A small self-supervised image encoder, trained from scratch.
Model: 4.16M parameters, 48-pixel images, arch resnet, depths [2, 2, 3, 2], widths [48, 80, 144, 256].
Training: muon at rate 0.01, 22200 steps, batches of 256.
Rows from block 3, named by matrix and row number. Rows with one number belong to one channel. Each number is 128 + 24 x the weight over its row's rms, rounded and kept within 0 to 255. All counts start at 0. After the name is the row's rms in percent of the matrix's.
# convs0: first 3x3 conv (model.blocks.3.convs.0.weight, 80x80x3x3), inputs 5-9, a 3x3 kernel for each
# convs1: second 3x3 conv (model.blocks.3.convs.1.weight, 80x80x3x3, transposed), outputs 5-9, a 3x3 kernel for each
convs0.23 112 [104 108 120 113 138 114 109 113  96 115 100 121 113 198  92 101  72 124 126 134 121 160 106 157 118 151 102 131 142 122 134 152 119 130 127 122 128 152 122 182 119 137 132 150 133]
convs0.24 096 [141 170 133 134 177 135  82 147 102 103  95 102  88 111 126  83 105 135  99 134 130 100 149 158  98 129 133 109 122 110 115 152 180 114 159 183 166 129 140 140 137 120 126 166 170]
convs0.25 096 [ 98  79 110 164  99 123 134 120 122 144 147 160 139 134 132  64  66  90  98 132 111 145 147 120 127 140 116 101  93 112 104  93  99 135 112 135 138 132 111 106 136 111 141 141 130]
convs0.26 102 [159 184 185 118  59 110 143 100 130 126 135 157 132 142 171 115 132 134 118 129 147 134 153 164 111 137 126 143 139 138 138 116 141 117  95 123 128 142 116 136 119 121 148 140 112]
convs0.27 095 [124 156 148 101 121 106  62  90  91 139 118 123 149 148 139 140 129 104 123 168 138 118 183 137 121 164 110 113 121 137 172 135 140 129 153 145 132 127 139 152 170 178 141 144 135]
convs0.28 100 [122 152 126 115  91  87 134 145 140 130 122 110 137 165 181 147 130  66 114 141 121 138 153 154 145 149 133 121 136 150 144  88  92 116 138 126 129 181 140 114  81  83 153 193 213]
convs0.29 103 [114 164  93 105 188  93  84  87  70 134 188 151  97 133 140  89  88 103 116 147 138 119 148 105 107 155 122 112 128 113 120 140 127 107 107 115 183 145 112 143  75 107 127 118 136]
convs0.30 091 [121 103 133 116  73  93 148 133 151 203 171 162 162 127 109 119  78  90 142 139 160 162 164 119 150 149  92 121 129 107 148 166 148 135 120 123 164 139 109 104 146  88 100  95 119]
convs0.31 101 [148 144  98 147 142 112 115  78 101 113 110 158 152 197 125 121 121  96 106 127 162 135 131 139 140 151 137 138 153 102 164 133 109 131 101 141 152  92 118 149  58 123 144  93  94]
convs0.32 096 [135 156 117 155 157  53 141 138  48 162 131  99 159 115  74 124 115  97 133 144 137 151 139 113 113 115 116 139 122 124 147 158 109 123 141 131 140 116 121 134 137 149 131  85 141]
convs0.33 090 [125 166 118 158 173 130 129 129 120 103 146  88 146 207 138 100 116  92 124 195 125 145 178 151 120 144 113 133 125 141 139 108 130  87  99  61 111  99 155  72  54 108 120 116 125]
convs0.34 102 [114 135 144  91 112 135  93 126 132 148 137 127 138 135 129 130 101 134 122 181 124 117 241 117 116 190 110 128 166 107 122  66 149 116 185  83 150 146 133 171 129 132 158 107 104]
convs0.35 094 [124 146 127 114 146 116 103 133 133 129 139 128 114 138 121 101 121  68 113 137 120  85 118 112 115 164 108  97 142 122 129 157 133 112 148 130 118 156 114 137 148 132 132 135 150]
convs0.36 106 [ 75  91  88 116 154  58 100 160  88 120 107 146  86  72 131 165 128 108 116 132 149 124 146 156 112 151 111  95 113 112 131 203 110 107 160 156 133 137  96 116 153 135 116 136 139]
convs0.37 101 [143 140 120 112 128  89 120  98  93 125 150 122 197  96 114 166 130 153 160 138 151 122 151 161 136 140 117 102  90 106 145 152 131 114 127 156  96 150 144 115 121 152 100 190 154]
convs0.38 105 [102 116 130 152 124 143 144 125 126 126 154 162 117 124 160 109  94 118 110 207 136  89 216 152  91 229  98 117 164 150 157 138 125 145 167 141 134 169 118 127 149 108 130 141 101]
convs0.39 092 [ 84  66 104  85  69  81  88  52  94 115 144 132 131 162 154  89 120 118 139 203 127  99 147 134 130  86 132 104 125 107  90 113 119 109 136 140 135 170 156 109 139 163  77 108 148]
convs0.40 098 [104  94 116  92  78 144 120 104 143 123 118  97  91 112 178  99 150 169 142 143 122 128 126  87 103 128 135 148 137 171 138 121 181 106 150 107 138 111 101 139 143  75 149 148  92]
convs0.41 093 [134 157 144  94  83  82 105 104 103 112  95  88 148 174 128 137 167 138  87 111  82 125 132 124 152 168 153 142 178 140 110 108 113 112 122 123 133 103  84 107  80  84 145  92  99]
convs0.42 098 [103  87 124 124 110 121 151 189 143 116 126 125 141 144 110 120 138  70 142 156 108 150 158 131 157 149 110 110 126 113 125 160 112  98 167 137 149 153 127 150 110 106 128 126 122]
convs0.43 102 [123  96 119 148 142 139 135 132 128  89  72 101 117 131 148 136 158 154 112  94 120 158 137 180 112 100 136 124 147 144 151 133 127 133 134 131 112 128 171 121 160 141 112 154 138]
convs0.44 100 [158 126 145 142 130 119 103 138 123 172 192 192 137 175 176 109 111 120 109 136 109 120 159 145 106 154 130 155 144 126 147 100  88 132 145 131 123 124 118  88  81 103  87  69 119]
convs0.45 102 [108 127 139 141 104 126 106  77 125 134 157 103 124 116 150 114 136 101 115 112 100 133 117 120 169 138 116 138 161 150 132 151 123  84  90 125 117 135 125 134  96 104  79  92 150]
convs0.46 095 [ 87 143 114 123 141 126  78  57  90 146 151 129 107 146 118  95  92 133 115 145  81 176 152 123 142 115 143 149 189 145 163 159 147 144 130 127 167 133 112 173 150 107 138 128 124]
convs0.47 097 [100 125  87 150 159 128 106 121 103 113 113  85 148 179 124 122 128 112  83 135 136 100 139 146 117 162 153  93 131  77 122 172 158  84 121  97 146 101 123 105 102 109 150 129 170]
convs0.48 098 [127 111 102 120 111 107 124 124 121 103 115 142 106 154 141 126 130 127 103 160 155  97 145 167  97 150 141 147 128 107 151 152 116 127 112 127 114 131 110 126 105 106 117 112 118]
convs0.49 092 [ 92 124 157  75 126 150 129 143 128 134 140 118 115 128 156 138 104 160 112  91 106 129 138 129 165 132 130 146  97 119 147 104 160 100 100  93 112 159 127 109 171 116  89 106 112]
convs0.50 103 [164 167 123  65 108 188  92 119 182 179 110  86 161 114 112 127 119 135 115 141 106 134 150 100 120 150 107 163 151 126 106 112 153 145 145 151 121  97 134 101 132 137 134 128 106]
convs0.51 096 [133  93 154 132 117 169 126 123 127 135 163 140 103 107 118  92  93 106 153 105 174 134 124 143 137 178 142 112 135 149 127 120 139 104 144  99 115 187 156 164 147 123 142 140 142]
convs0.52 103 [138 154 169 116 120 123 134 133 132 130 155 152  84 123 123  81 109 109 138 148 139 101 118 121  95 140 100 111 105 137 121 153 163 135 160 144 117 130 118 118 162 142 113 157 175]
convs0.53 109 [159 169 153 127 104 116 149 133 145 116  73  83 107 100 141 148 154 148 134 142 147 135 130 152 140 133 146 143 128 137 137 137 138 148 148 134 100 107 125 112 158 182 111 121 130]
convs0.54 105 [136 135 127 153 116 115 137 101 115 120 126 141 113 135 135 132 126 124 135 122 158 166  91 146 165 112 159 146 132 143 116 110 171 122 155 199 102 148 129 118 151 133 102 167 137]
convs0.55 100 [119 151 140 116 118 130 119  98 115 109 102  65 102  97  96  57 110 125 134 125 105 131 122 107 143 158 141 142 182 145 114 144 130 100 119 110 102 148 179 132 167 172 134 146 121]
convs0.56 108 [123 110 133 138 115 128 125 116 157 136 110 101 118 130 160 102 111 153 124 131 140 132 136 166 139 148 156 152 146 110 105 147 164 106 114 144 108 139 123 134 153 136 119 139  78]
convs1.23 102 [118 119 138 116 129 132 146 117 121 164 149 134 143  76 107 129 131 127 124 119 118  96 125 113 110 129 145 113 149 114 183 211 159 128 139 135 138  80 135  99 146 120 153 171 116]
convs1.24 091 [ 99 115 146 103 110 142  86  97 144 115 153 148 119 142 143 103 141 123 139 111 154 149 156 164 154 129 153 134 124 139 133 116  90 157 155 135  99 110 127 126 142 153 102 178 168]
convs1.25 091 [126  99 151 121  67  72 127 109 108 143 134 135 132 119 123 136 110 117 116  91 101 134 118 127 122 122 147 157 119 100 138 136 109 117 131 110 118 133 141 172 155 114 129 103  78]
convs1.26 102 [117 129 134 150 136 112 118 168 140 113 157 145 111 147 160  97 117 132 119  98 147 132 118 142 122 108 135 106  98  88  74  69  77  86  97  86 140 111 115 110  98 108  97 120 172]
convs1.27 105 [125 106 120 151 134 156 123 131 150 112 112 109 114 132 114 126 137 127  99 119 118 134 134 152 133 149 168 118 112 113 126 121 102 125 169 145 105  97 116 114 119 130 108 135 136]
convs1.28 098 [153 156 127 163 143 137 146 164 136 132 119 122 110  98 124 153 147 141 135 134 157 114 116 111 126 132 154 116 100 143 118  99 129 130 139 123 130 171 145 207 131 120 146  92 128]
convs1.29 100 [146 166 156 155 162 181 130 164 178 145 146 131 118 116 105 131 127 120 148 122 157 145 144 181 135 150 169 124 116 126 141 157 149 146 153 147 117  72 108  96  88 107 105 118 114]
convs1.30 095 [115 114 123 126 129 105 165 162 127 137 151 137 125 135 132 118 103 102 140 147 114 145 147 134 116 163 131 133 127 122 119 153 154 132 161 157 105 117 119  94 131 182 108 164 146]
convs1.31 090 [132 118 153  98  91 148 112  87 119 110 109 102 133 100 105 137 139 122 143 153 134 131 154 108 140 147 119 165 140 151 189 173 146 143 158 123 158 184 117 187 147 131 165 114 163]
convs1.32 109 [ 91 134 174 113 150 175 167 159 128 114 119 124 116 124 132 125 124 143 126 140 127 125 131  97 117 157 130 146 134 114 126 120 116 145 124 112 111 146 102 123 125 124 153 147 134]
convs1.33 096 [113 133 129 112 151 161 103  78 107 148 132 141 150 122 141 156 150 137 114 166 125 130 150 146 101 120 120 131 157 110 164 231 175  95 114  83 169  97  98 100  69 131  82 123 178]
convs1.34 103 [128 131 135 134 128 107 107  85  91 168 158 172 177 152 170 179 167 180 163 191 136 177 173 152 142 181 122 136 128 129 121  84 109 150 146 109 142 166 145 209 147 119 130  78 120]
convs1.35 104 [128 138 114 151 133 112 147 120  95 161 132 142 132 111 111 170 147 144 135  88 164 150 119 191 145 110 185 112 146 128 128 162 145 146 167 145 115 145 152 107 139 131 120 131 148]
convs1.36 091 [157 163 160 147 148 161 110  49  94 109 112 128 121 149 157 141 144 132 147 102 121 136 123 122 129 121 111 100  90 141  94  94 124 158 157 145 125 130 151 134 133 167 136 141 192]
convs1.37 099 [129 153 162 116 125 134 145 116  89 124 122 106 105 135 140 114 142 156 147 168 120 128 161 140 136 167  99 145  87 131 128 138 157 160 189 203 139 124 146 102 124 155 150 137 213]
convs1.38 104 [126 119 131 130 137 137 144 168 179 150 160 180 125 149 152 137 158 169 134 197 124 117 172 141 101 191 106 138  79 110 113  51  75 121  55  93 142 124 120 159 108 103 142 109 123]
convs1.39 110 [128  87 129 103  12  35 137 120  97 135 128 141 109  92 100 115 116 117 125 113  94 142 131 157 138  87 154 148 138 133 116 105 131  90  96 120 149 164 144 191 158  74 148 115 100]
convs1.40 095 [ 99  94 114 130 127 125 122  91 129 110  97 121 117 122 122 125 109 125 107 171 111 109 174 109 128 168 140 163 180 170 154 148 129 137 120 134 132 129 131 148 164 156 155 147  85]
convs1.41 110 [139 151 126 154 173 167 133 136 140 144 113 135 126 102 118 120 102 117 135 129 125 138 135 137 145 114 131 126 149 146 147 165 158  74  98 113 121  97 116 134 114 144 125 109 110]
convs1.42 099 [ 99 134 162 109  72 118 102  39  81 128 112 129 121 113 121 140 117 134 140 149 133 138 141 105 150 151 136 144 133 159 143 119 128 166 149 149 133 100 113 117  93 106 125 121 135]
convs1.43 100 [106 117 108 106 109  90 129 154 132 145 152 166 137 121 133 165 141 164 125 100 124  93  86  91  90  87 105 116 123 117 113 101 130 108 108 106  90 125 148 136 132 119 143  93  77]
convs1.44 105 [138 152 176 126 109 121 112 124  96  86  98  86 104  95 111  91 112 115 111 111  99 129 140 128 130 138 136 116 117 109 177 177 142 105  98  94 143 109  97  94  68 103  80 122 154]
convs1.45 082 [124 127 107 127 158 133 119 150 142 143 142 145 119 149 126 169 137 111 127 114  83 150 111 114 125  92 110 131 118 106 136 138  86  83 130 103 111 122 131 113 118 123 129 143 128]
convs1.46 105 [128 130 109 109 169 152 159 228 231 124 131 120 143 114 134 110 122 108  97 150  92 109 125  80 141 139  82 113  95  99  95 119  93 123 113 107 129 121  96 153 107 115  74 103 150]
convs1.47 103 [154 169 155 101 142 116 149 161 137  97  73  87 105  92 105 131 119 134  76 135 108  83 157 138 121 216 166 143 152 144 110 123 111 119 126 147 153 133  98 131 137 125 112 157 112]
convs1.48 108 [ 97 129 121  97 119 121 137 141 148 150 142 121 133 123 133 122 131 150 135 145 127 134 153 135 137 171 128 128 128 129 122 117 115 115 126 138 145 104 121  79  83 113 116 132 106]
convs1.49 095 [123 125 127 131 122 130 125 116 129 135 135 113 132 126 103 131 145 118 101  81 138 103  93 143 132 125 157 140 130 176  97  95 107  95  86 103 105 100 134 126  91 138 127 150 152]
convs1.50 096 [148 177 101 144 149 153 102  82 140 133 111 121 133 122 109 120 120 108 145 135 148 138 131 129 154 133 141  81  76  71  63  71 112 105 101 130 122 133 135 142 149  88 134 111 113]
convs1.51 093 [144 143 125 134 123 123  98 110 112 140 146 139 149 135 128 117 122 108 113 109 135 117 135 146  97 123 103 125  95 145 156 158 146 167 171 128 146 113 117 129 118 120 126 120 132]
convs1.52 086 [137 153 130 142 154 114  91 112 110  96  87 102 111 109 113  80  63  82 132 129 119 139 144 126 127 133 130 119  74 102 106 108 136 126 131 147 106 115 131 134  92 119 103  94 136]
convs1.53 094 [145 143 137 165 136 143 147 112  99 153 133 145 144 129 149 150 147 134 138 152 132 120 139 112 143 129 127 120 109  88 106  99 101 114 136 125 110 119 129  94  98 126 134 162 147]
convs1.54 099 [114 121 129 134 153 143 136 126 137 131 139 146 120 122 145 116 123 141 143 100  89 120  99  53 131  74  88 116 150 109 140 153 124 103 127 105 131 106 179 106 140 123 134  78  97]
convs1.55 098 [115 103 113 114 107 113 141 133 143 157 131 152 142 130 162 159 143 157 125 127 118 126 124 135 148 133 127 163 142 127  72 108 151  74  82 125 106 114 111 111 124 107 130 105 112]
convs1.56 103 [136 150 114 122 116 122  53  35  96 160 134 143 139 135 117 131 137 129 114 142 156 116 124 140 157 129 135  98 116 119 124 122 120 138 137 129 161 109 150 129 157 113 180 143 148]