Weights of a small self-supervised image encoder: depths [2, 2, 3, 2].
Rows from block 4, named by matrix and row number. Rows with one number belong to one channel. Each number is 128 + 24 x the weight over its row's rms, rounded and kept within 0 to 255. All counts start at 0. Numbers have three digits each. After the name is the row's rms in percent of the matrix's.
# convs0: first 3x3 conv, stride 2 (model.blocks.4.convs.0.weight, 144x80x3x3), inputs 54-62, a 3x3 kernel for each
# convs1: second 3x3 conv (model.blocks.4.convs.1.weight, 144x144x3x3, transposed), outputs 54-62, a 3x3 kernel for each
convs0.4 096:159156129153135178133132131144102122132101155119104111130150151149158182141176142131168117131117144151118097101119123118149126123136146130115115159149143159178162118124154108132107093109114118106102122134125144118123100105099099116111146125118
convs1.4 086:158148135147118103118090101110116147113131178102137174142114123104102097137165138139130121179189147127143102153166152159172175118139130160140146096095134139091134148146133120171157070087099131121118115138126106124133161111135142137133126120142
convs0.5 100:104108147107107154133146130111132119111117145105093110104108121125102104148146166159159123091085081114129092133141127122133148129133119104123108112121099118103121139133158127125124143130140174176166124141161118126123172147165116113104118061078
convs1.5 089:115097114120061105095107107148102097166129106125071123144153132107112111132093116123158134139157134091099095135135138162159130117098086138152132093094100117101117114153143136163157120158148140149139139140138163158149119138140130138138155152116
convs0.6 096:123135137119134147121114130152143125114126117086092086135104118104106095133126089108098095096122054139075081140142136107121117101097110172225202150179162145156151106145151156183174139166139147142146135116129140115104133174131144127135116138147
convs1.6 101:152168140126121146096109121132136109154097068138108085115122104181139122183133137149133143105106123098106100145151107170146145115166141139140127140129122109106115119074142135124174158130169103121110084089074149121087141136119176172158146124061
convs0.7 091:155147170124138133123134163134134111135108127171175138133139150082117104091116120101137120075124137089132117123096133165142154146180163147134135127140127149154168114109119112128167106186203135151135118150114130133108147133135113117119131119116
convs1.7 099:129125146131141130101181125147139128131138117122150151132145108141135125125127115123125089106127126112109110127131113138157140105101103103137109129128128114121097146110160162107145175126147076089089113133140133159156110144107142134128159114123
convs0.8 089:140129138138129123133101110123122137118101146114144143115119090145133108111132092167150102141170134147157128132130120131110107153139147120103102119120108134117123107099118113128145115127149117142112125117078094107079162188177161183170145137124
convs1.8 088:106133176137135149113126135148135127164116107138118136110115148106108143117105133100089145125099141129083131145148160152101140158122163154142128119086096129116150118116120112131150134135113124138170148147167137153148120154118101112124115135144
convs0.9 096:093087127076064098098094123127118090132095132161132139114138131115091064140122101118123122132146140123123118104113139143121148116131141139137144156126161141143147115127125128144165111147146096117116101122126124139153140153137114106126151185141
convs1.9 105:127150137105121124130097090158119111190104052137096090128114149179106125193129137155146102124139107122159143108138137141180169137115105119125115087136129092095091141087157149131177166119182092123102109126087119155111131115078148128119149118107
convs0.10 100:161160154147150122156139088146118149153127133133095139113099117129115118131142144140133162114121132099069113139128132127128151086114119082053068104116106122112135094117143080129136093146152127088119101102108110122133148139149117126130134141151
convs1.10 092:129090084136115121132187182131117108143109084131119142106164119087167170108127127115072079116076100133113112116095132131077118147104115111113130129095125139118149121157147063124136074138125143153115186147128175146145124091148090045083123123141
convs0.11 097:112114111128123138129136108132110126123120129133182143138140119130138125128151118110129145195164174184159166116137150121104172127147180136159137141171147130123137107119128130137204150198193122125134129126142109102116134084120111119108122122139
convs1.11 090:136126153116091122092103105146125141142130133119102123123104161100116140091096130134188157137129126133136128108135100149153137146118131113117122120131148119106084086084100086117146082125151133137154141153139121141149140130122155133127173131113
convs0.12 093:154155164134140149132159156095119142094086091102102111146173172139138153115122124165153156133154130143137099156184174182164190131145141140139138158136134133130134116137112118145148160138133091126124103154124113138137141141134108135120094098119
convs1.12 094:117117128157152174118163169109122153083114174099112141141125143142125115146131124098149127142158144119116100100163162126177170125158151144128129141087092128080119141126120126127104130146119137092144149113144112120135110120145102125168123088165
convs0.13 092:136124114112147105113117089115129119112113141156132156121115135150147172128148188120120115164153142145149131106079086093116076107129125137132143144154133135136148095080081095104102123130132109144141088162123125141138079044115086079098089095110
convs1.13 094:124103125170171131120101091104121120106152165151129130137100155133119119130121108129147142144156140132125100119083100116123126141154136108120106118142131132089111138121099132133089117125079142173161136141119104082074102102132117108130124101152
convs0.14 101:137105119099103100125108107135136143124143143128127123100107130125086111133117126123130114112125102102135132120113133151108134132080129150180151164147179164144135122108107124139108140134143110090114111151118135158146179194174101125154125122121
convs1.14 096:104118129139121144123126105143121107149149139162159125106104146109084156128124161139138141128112142136144125107145129136149163135160126113124136116168156153171168094125106109145109119118098104112129140127122112133120143136140125092113116108128
convs0.15 104:147097083137085052147092082114090103109099083129094092090094098097114105120140132122098092085090093124105117170180124148141141129148116122123132145119124130133132103120137105134136095143124110096104120161142141131152117125152150111139143130137
convs1.15 109:114134113117139155139134157120125178146125150132102130174152148154094109152082102132153146142155116146182129104131129146154130094116124117151163155209209135176144169140182138119138146120132119071092097077062099058079110129152141152152100107173
convs0.16 104:120147119185158116137168128097092096095078121092089140120134143113158131135148140162136081141119065148157100139153151140134142118104131113124122088100140136143146123117140124140140115155138126168153102156178107143155125131125115127129120103106
convs1.16 097:120126123122143136144105100115108131124146169130127142117135123145141118158127120120189151059162148128137124154154153123088070122130113148144131169168089148151146125105094164116102173140125110116151109160173146145142109121147145141169123130139
convs0.17 100:131132164132170134134128132130137108157170114138139140123112134125175155107187141119099087089109093120148149120063094139139115112145114116109099079094086093085105121122134135173120101124090116125141131129164142165179154128110123171200140188165
convs1.17 098:124125119084091097156141102112103163100125172125138148100091123120103141139151165105093101131106131147134140120113108096106091103076073134117134147089136145081141167151154146138123168152136100141105129145126114073100148121133140143129128125124
convs0.18 090:121122125122142141128133105114129158131146158126153127083106115085132135129132146147144152105119133122157153151173168146159147133151132160159168161146151187169175105135145098125152119133142158165187155159163123135149107120130095104125111153132
convs1.18 127:141154125139147122106127121102122120111117137111110140081099050119145084067105058069108082102133083115112069125150134124139121119137115121171136116181156101139096096099087115101091131104090084115074121163111118111107138110108147117132132100108
convs0.19 105:133144160116093133115086096121098141067103116073087132124131125130139102130122110121118111159179119163185111116122145108139131098124133109130118111125105099109121130144134104099106142118125124138140153148112132118118114153136145153124140173149
convs1.19 107:138126127106077104146127123118124123109105116101098106152073126178105136151120154137096121132104148163133160131132151159111151142115113159107120138090104150109125149115162124126182118106123141127134124133158118149146194255111171228112157255108
convs0.20 099:152161132183159138144146077128143138186153136198150103106125117127132120123138133127092112110145107106111130134146140131110135144098107156169155139139160102143159103096060108100134116148148117104131106121155137143171131144133144164092123102045
convs1.20 095:130147111143108136156166159099133130130155117149113129159139139106122145149182154130133120102081094145137127115124122163178184136145112139100083149102126151143159146130120116136142140141152128116110103095103104119074154151142109134117166136133
convs0.21 097:140121142111106137103047091138173127152133131146117118135141108129145179122205177121132101136142145092107112135077087133139146155152172159155118180154145159169152126139189107136213076116157162155117171147143151148142144139111127140108124117120
convs1.21 098:096091073121114108136151147118138167118129201127151188100138124130155178130141124133118114104111100137117122095106108135162122134149089084133118141154147111130087165115153176127179152117150106132124128116097107104111144098126141079126135066142
convs0.22 102:137112120159129132145129113124094111107111116110086098122107112107137102112138114127138134142153127149144158126121144122123116135134138107157164131151182082149119105121143152130169160171159112159138100133119117124123134150138151174162165137107
convs1.22 098:131165151114120110117073062131121121124119124112131137131085158134089099130132155088168111117147113119144104121149134132155132114144116127105138085076065129127139134149148113108136118112139151124142111146165140137168136139115125127153139107119
convs0.23 097:126115101082107100095120114142151129133144177159142174124151133127140161137150166061063085082096062105102075116125126140111178126113150086091083102108082142105110128117140151124170126142128117141115136158157154155129159145149148137139156148146
convs1.23 096:131101143143131157133137130116144133138141120134118140137158117141132111130122111142140154123132129120126118110104083089114095123065096107145120142207198111140127103143123137171149112128107103104099113056074117099104135161117157175166133177128
convs0.24 098:085089107096111130118106114111127095124122115116128169110140167118100168117131158103102140090102107081076118124113116110135129086115129131144112139154135152161160104163159103179150121145139105072094104089130127101135157142141153139121153103132
convs1.24 095:138091127117128130129128167107147156125165140155161127115097093117116124143125109130117145127110141134150153099104103155146176134140152127141123163161152137111134097099088116150121118132119122112125123104096154128126134144111122134102114143130
convs0.25 103:128099096122121117152163150125119107120139112136119131157145131119148153113104121188173195164174155125106124122136129140140146114137133111118117122137138114106121111145137113134135131139134116073091113083069082028067136156129136162160090074070
convs1.25 094:135118114106116096088083114115120153116137168137139151141106119161147171133123122116121117143136133113138139123151128155143125104131098130161128126115104092091100130146121144132149152148143147148163143182190171147149116117125115131125123106154
convs0.26 095:137161137176153171142182165123143140119145141092115147149128120152171142107126159156120106146139113123109107167131117195191136163156156124129149146140171135135154097126141110140169135165166110090118128138087147111110157143087124108078123106083
convs1.26 093:117105110122099128136150115073105157080119164081127134109109134098138099102154107189154126183148114128136102124187151131150163119091078144127121159167103122118094108117121121128165087106136157116094137127097143099072133126096129113097127109076
convs0.27 101:138130143122132137126145114114132103122142111119115146112107133093125129099166145144111089134116073113110094146125144155129159146151149150144136158129143132149134125165152142131161120106125125133136142156134134130135142149146113084128131169156
convs1.27 099:112126115133184163160211231101105139105144156116149148114126124110119128093135131137151164120140103117119099130130114113162151105136120133108096161112096135138137106114078141123104119134090121100104109102096130114119124116099116155126120115115
convs0.28 098:158125144134124099146126120150129101140132136129118129107094104111101106135132120129107155136142151128127126118102098113114144115104132114120134111123148114128136140144118126147124141133128146136144158131166124151153161160170173156183148179154
convs1.28 101:138101098144116130145126169138124140158156118140120101092131158106130175098114141129103099141099135145169157116119109110090120135112105129095112112039085134086122097134117103132144098131094125100093132123107137149108138143148119129129149162149
convs0.29 105:173167168154181155123132139118140161120149106146118107140117098121122069120116064111143106134173094142112051157136130154155101142119122126125113142141136121138090165156132149140139177116131120113092108131059123124086101155144131195136134166156
convs1.29 089:095103112149106114088081111111122116088116087123121073127124120118108093121116114123105150119113133138110129104084104127172157120138140155119138130122144117082133142128082118099096095117085148128159131094112142095154121155104113164126134144122
convs0.30 098:132138172150162143150180165141108132151119142118120131120119129127118166119103138122111139147147167167148183111110102142114106123083120134120107139127134175150122086161098150183146120147103110116126113117110130100123129122125110131161135138155
convs1.30 100:125145147144155143120105088121131125148148133161129121154144119138135133135125123122150102121175142072099087103117145135143165125181135112109114125151122138131127153151135169167138169141148100152111130175114134132108178255099179193096179255105
convs0.31 094:133109128139128100141134077127150135159171145164147135117117174130149168136149144141137117115127130120120098155155164136133129139143134103106113119096122116096142105120113122155140156134132121150111153128084140101121114129134126132130133117153
convs1.31 102:125159121127138136128117124138145130136139083140138089116114133146145124137150111121144131153139143150135145125116096105078080120065112146141121121116097105119120129166116127140086132161157091102105112125125134128095133069146131096133139062126
convs0.32 102:109119126093128130092102121110104122091141157146142165104132102119126130112129120105133165110102120140142189092110098158179208120141152116140116139113129131148121155175123153147106156129116128146147151128180138141179115122111093101083082095110
convs1.32 102:152092127120103137118111160109109129129131121130107132121124098134143150111111108096091127109109103146141159118121125106137115088069102104132167140142168139130120117104076173152121138134099123123078097124104102142127118114132172157189143116163
convs0.33 106:165142123138110106133095093102122123158143110138169143119120089149151084116102105130169181127127168103131134143126121162157147168148118118144110131154134125129135107151135098148157114154156123129158130087160110133177154139145123141142132124127
convs1.33 095:135116133133124136136136123115114105098096130129126130134153130122137153085130163165145148186193160134155152139111155126120165093159147107134136130127132129108110165144181165144203147134188139177147106170114111118137117125133091126107124167132
convs0.34 106:144119160121111129141114115124139133103144179107148146115094092094120113084084088121137123175148110132110133139115092152129108128107095114139145133150181120159190124115106131119085154144102116139146101150145102107144099099102088100093099097104
convs1.34 104:105123119111130090112123132148156140099132132123121124142135126163121139183155163114121189118155152084071111135119151138134163118191167113104106121122102131112072186126105168095088172132113143137146115148175117107121120126126129189127139162144
convs0.35 097:125134160111120131120139132147153156158164137145136133137088091106093063110048070150109120162148125151149141112089120094124129110144162118112099115121094144090107132131123119107124132133129115088085103110123127076089150138132137148137123141137
convs1.35 103:133156159132150188115141157158173138173173103162112089125137152156138125138124101093121142119153121119140113119117089122111086115094106117137115144169147114165126124140140137137138142130115113106148133131148126118126111119134113124141123095137
convs0.36 110:151142123113118127123147142127122094120110100104131123101111113099127111137148136133150142151148136127128130127123112130155127110116151149166137165150167183224204129115116142147152102125121129116110099130128117089107141114112104098088119152128
convs1.36 096:137140133149152112108070096128106126168134123129133102092105134103125173155164164128129101122150154150136151148170155193218229127229137117107080146144138094094112130136113152127154138130115136145129135107116162132149149129137146116150166120134
convs0.37 102:120134126145138135148125110149135081132131121138109103117116116133131096124114101094087104114133141144137145151149128145102147143142122142187169136154144146144146124144135103140127110130105134129145150120118131106103128136171118105107110110083
convs1.37 091:109108100124136113195121171136126137120094114126098080119132124128133134147160128154145132143114139140108129095120129117163173130147139134134146138171131152139138139144136176154153146151116124123112130093094146073106140136099121144111104169117
convs0.38 099:126150153135145149134116112116155137171143145132166117116153121132154161127122102102142122115161159123146131129125118112112093117112118142084085128097077145093098091139149088165195102134192133134148109144094130139130118113117116107084107110096
convs1.38 094:114113144133137147127152112133161131140130116132113145131128113105141088102141087124160129109167121101123114150167158108100100153153126122114118095076072118119102186151166144128120201137158147160148124143126114121105150112122145120104154112136
convs0.39 097:124119138109131129144139119130120103139128134161142130103101129056101124092085133124133113126136087137150140164125131129104142135086124152153152132144132117137127101129131085134128083123122114115134107110111120104124153121131107127128109123129
convs1.39 089:113125108131171122108120116131120060132104023122119077151119155124140121054127149135162112140153097108102101144129127130079108136089101117143138132152142109107104152157188147087174090124146129147128139135134111092151142142123121125123132118138
convs0.40 103:122148140080125105112125155140142144134141126154149120130122135140128123121122137140147124113123136106118117109114127097125110098106102154160130139131108142157120138124095176146072178134130133116107125121094138105097132106137111082133128111111
convs1.40 105:113088148143115158141146138139144106130152103160119127154133127161135125175095110086092170088103151150089128106091101140086116121150138104096138110081113108108111108087115142092057111101096128127146112143164127159118188225115185145105202255106
convs0.41 107:142129120122139142119158139136133137139171147140148133151183173170231255112208221127134129126123105136120123108117143078120154074069122137130117124127159109105124112128138090123130110121135142127112139118141104116149137123117087102084103067088
convs1.41 103:147137109114127098104107129100122255134184255140152255084137133075125151110135151107139123130142157135112118116115124144133083115147135140149171110142162124121154135144140147145141132129131123105140095098098144109132135123148104120145100139147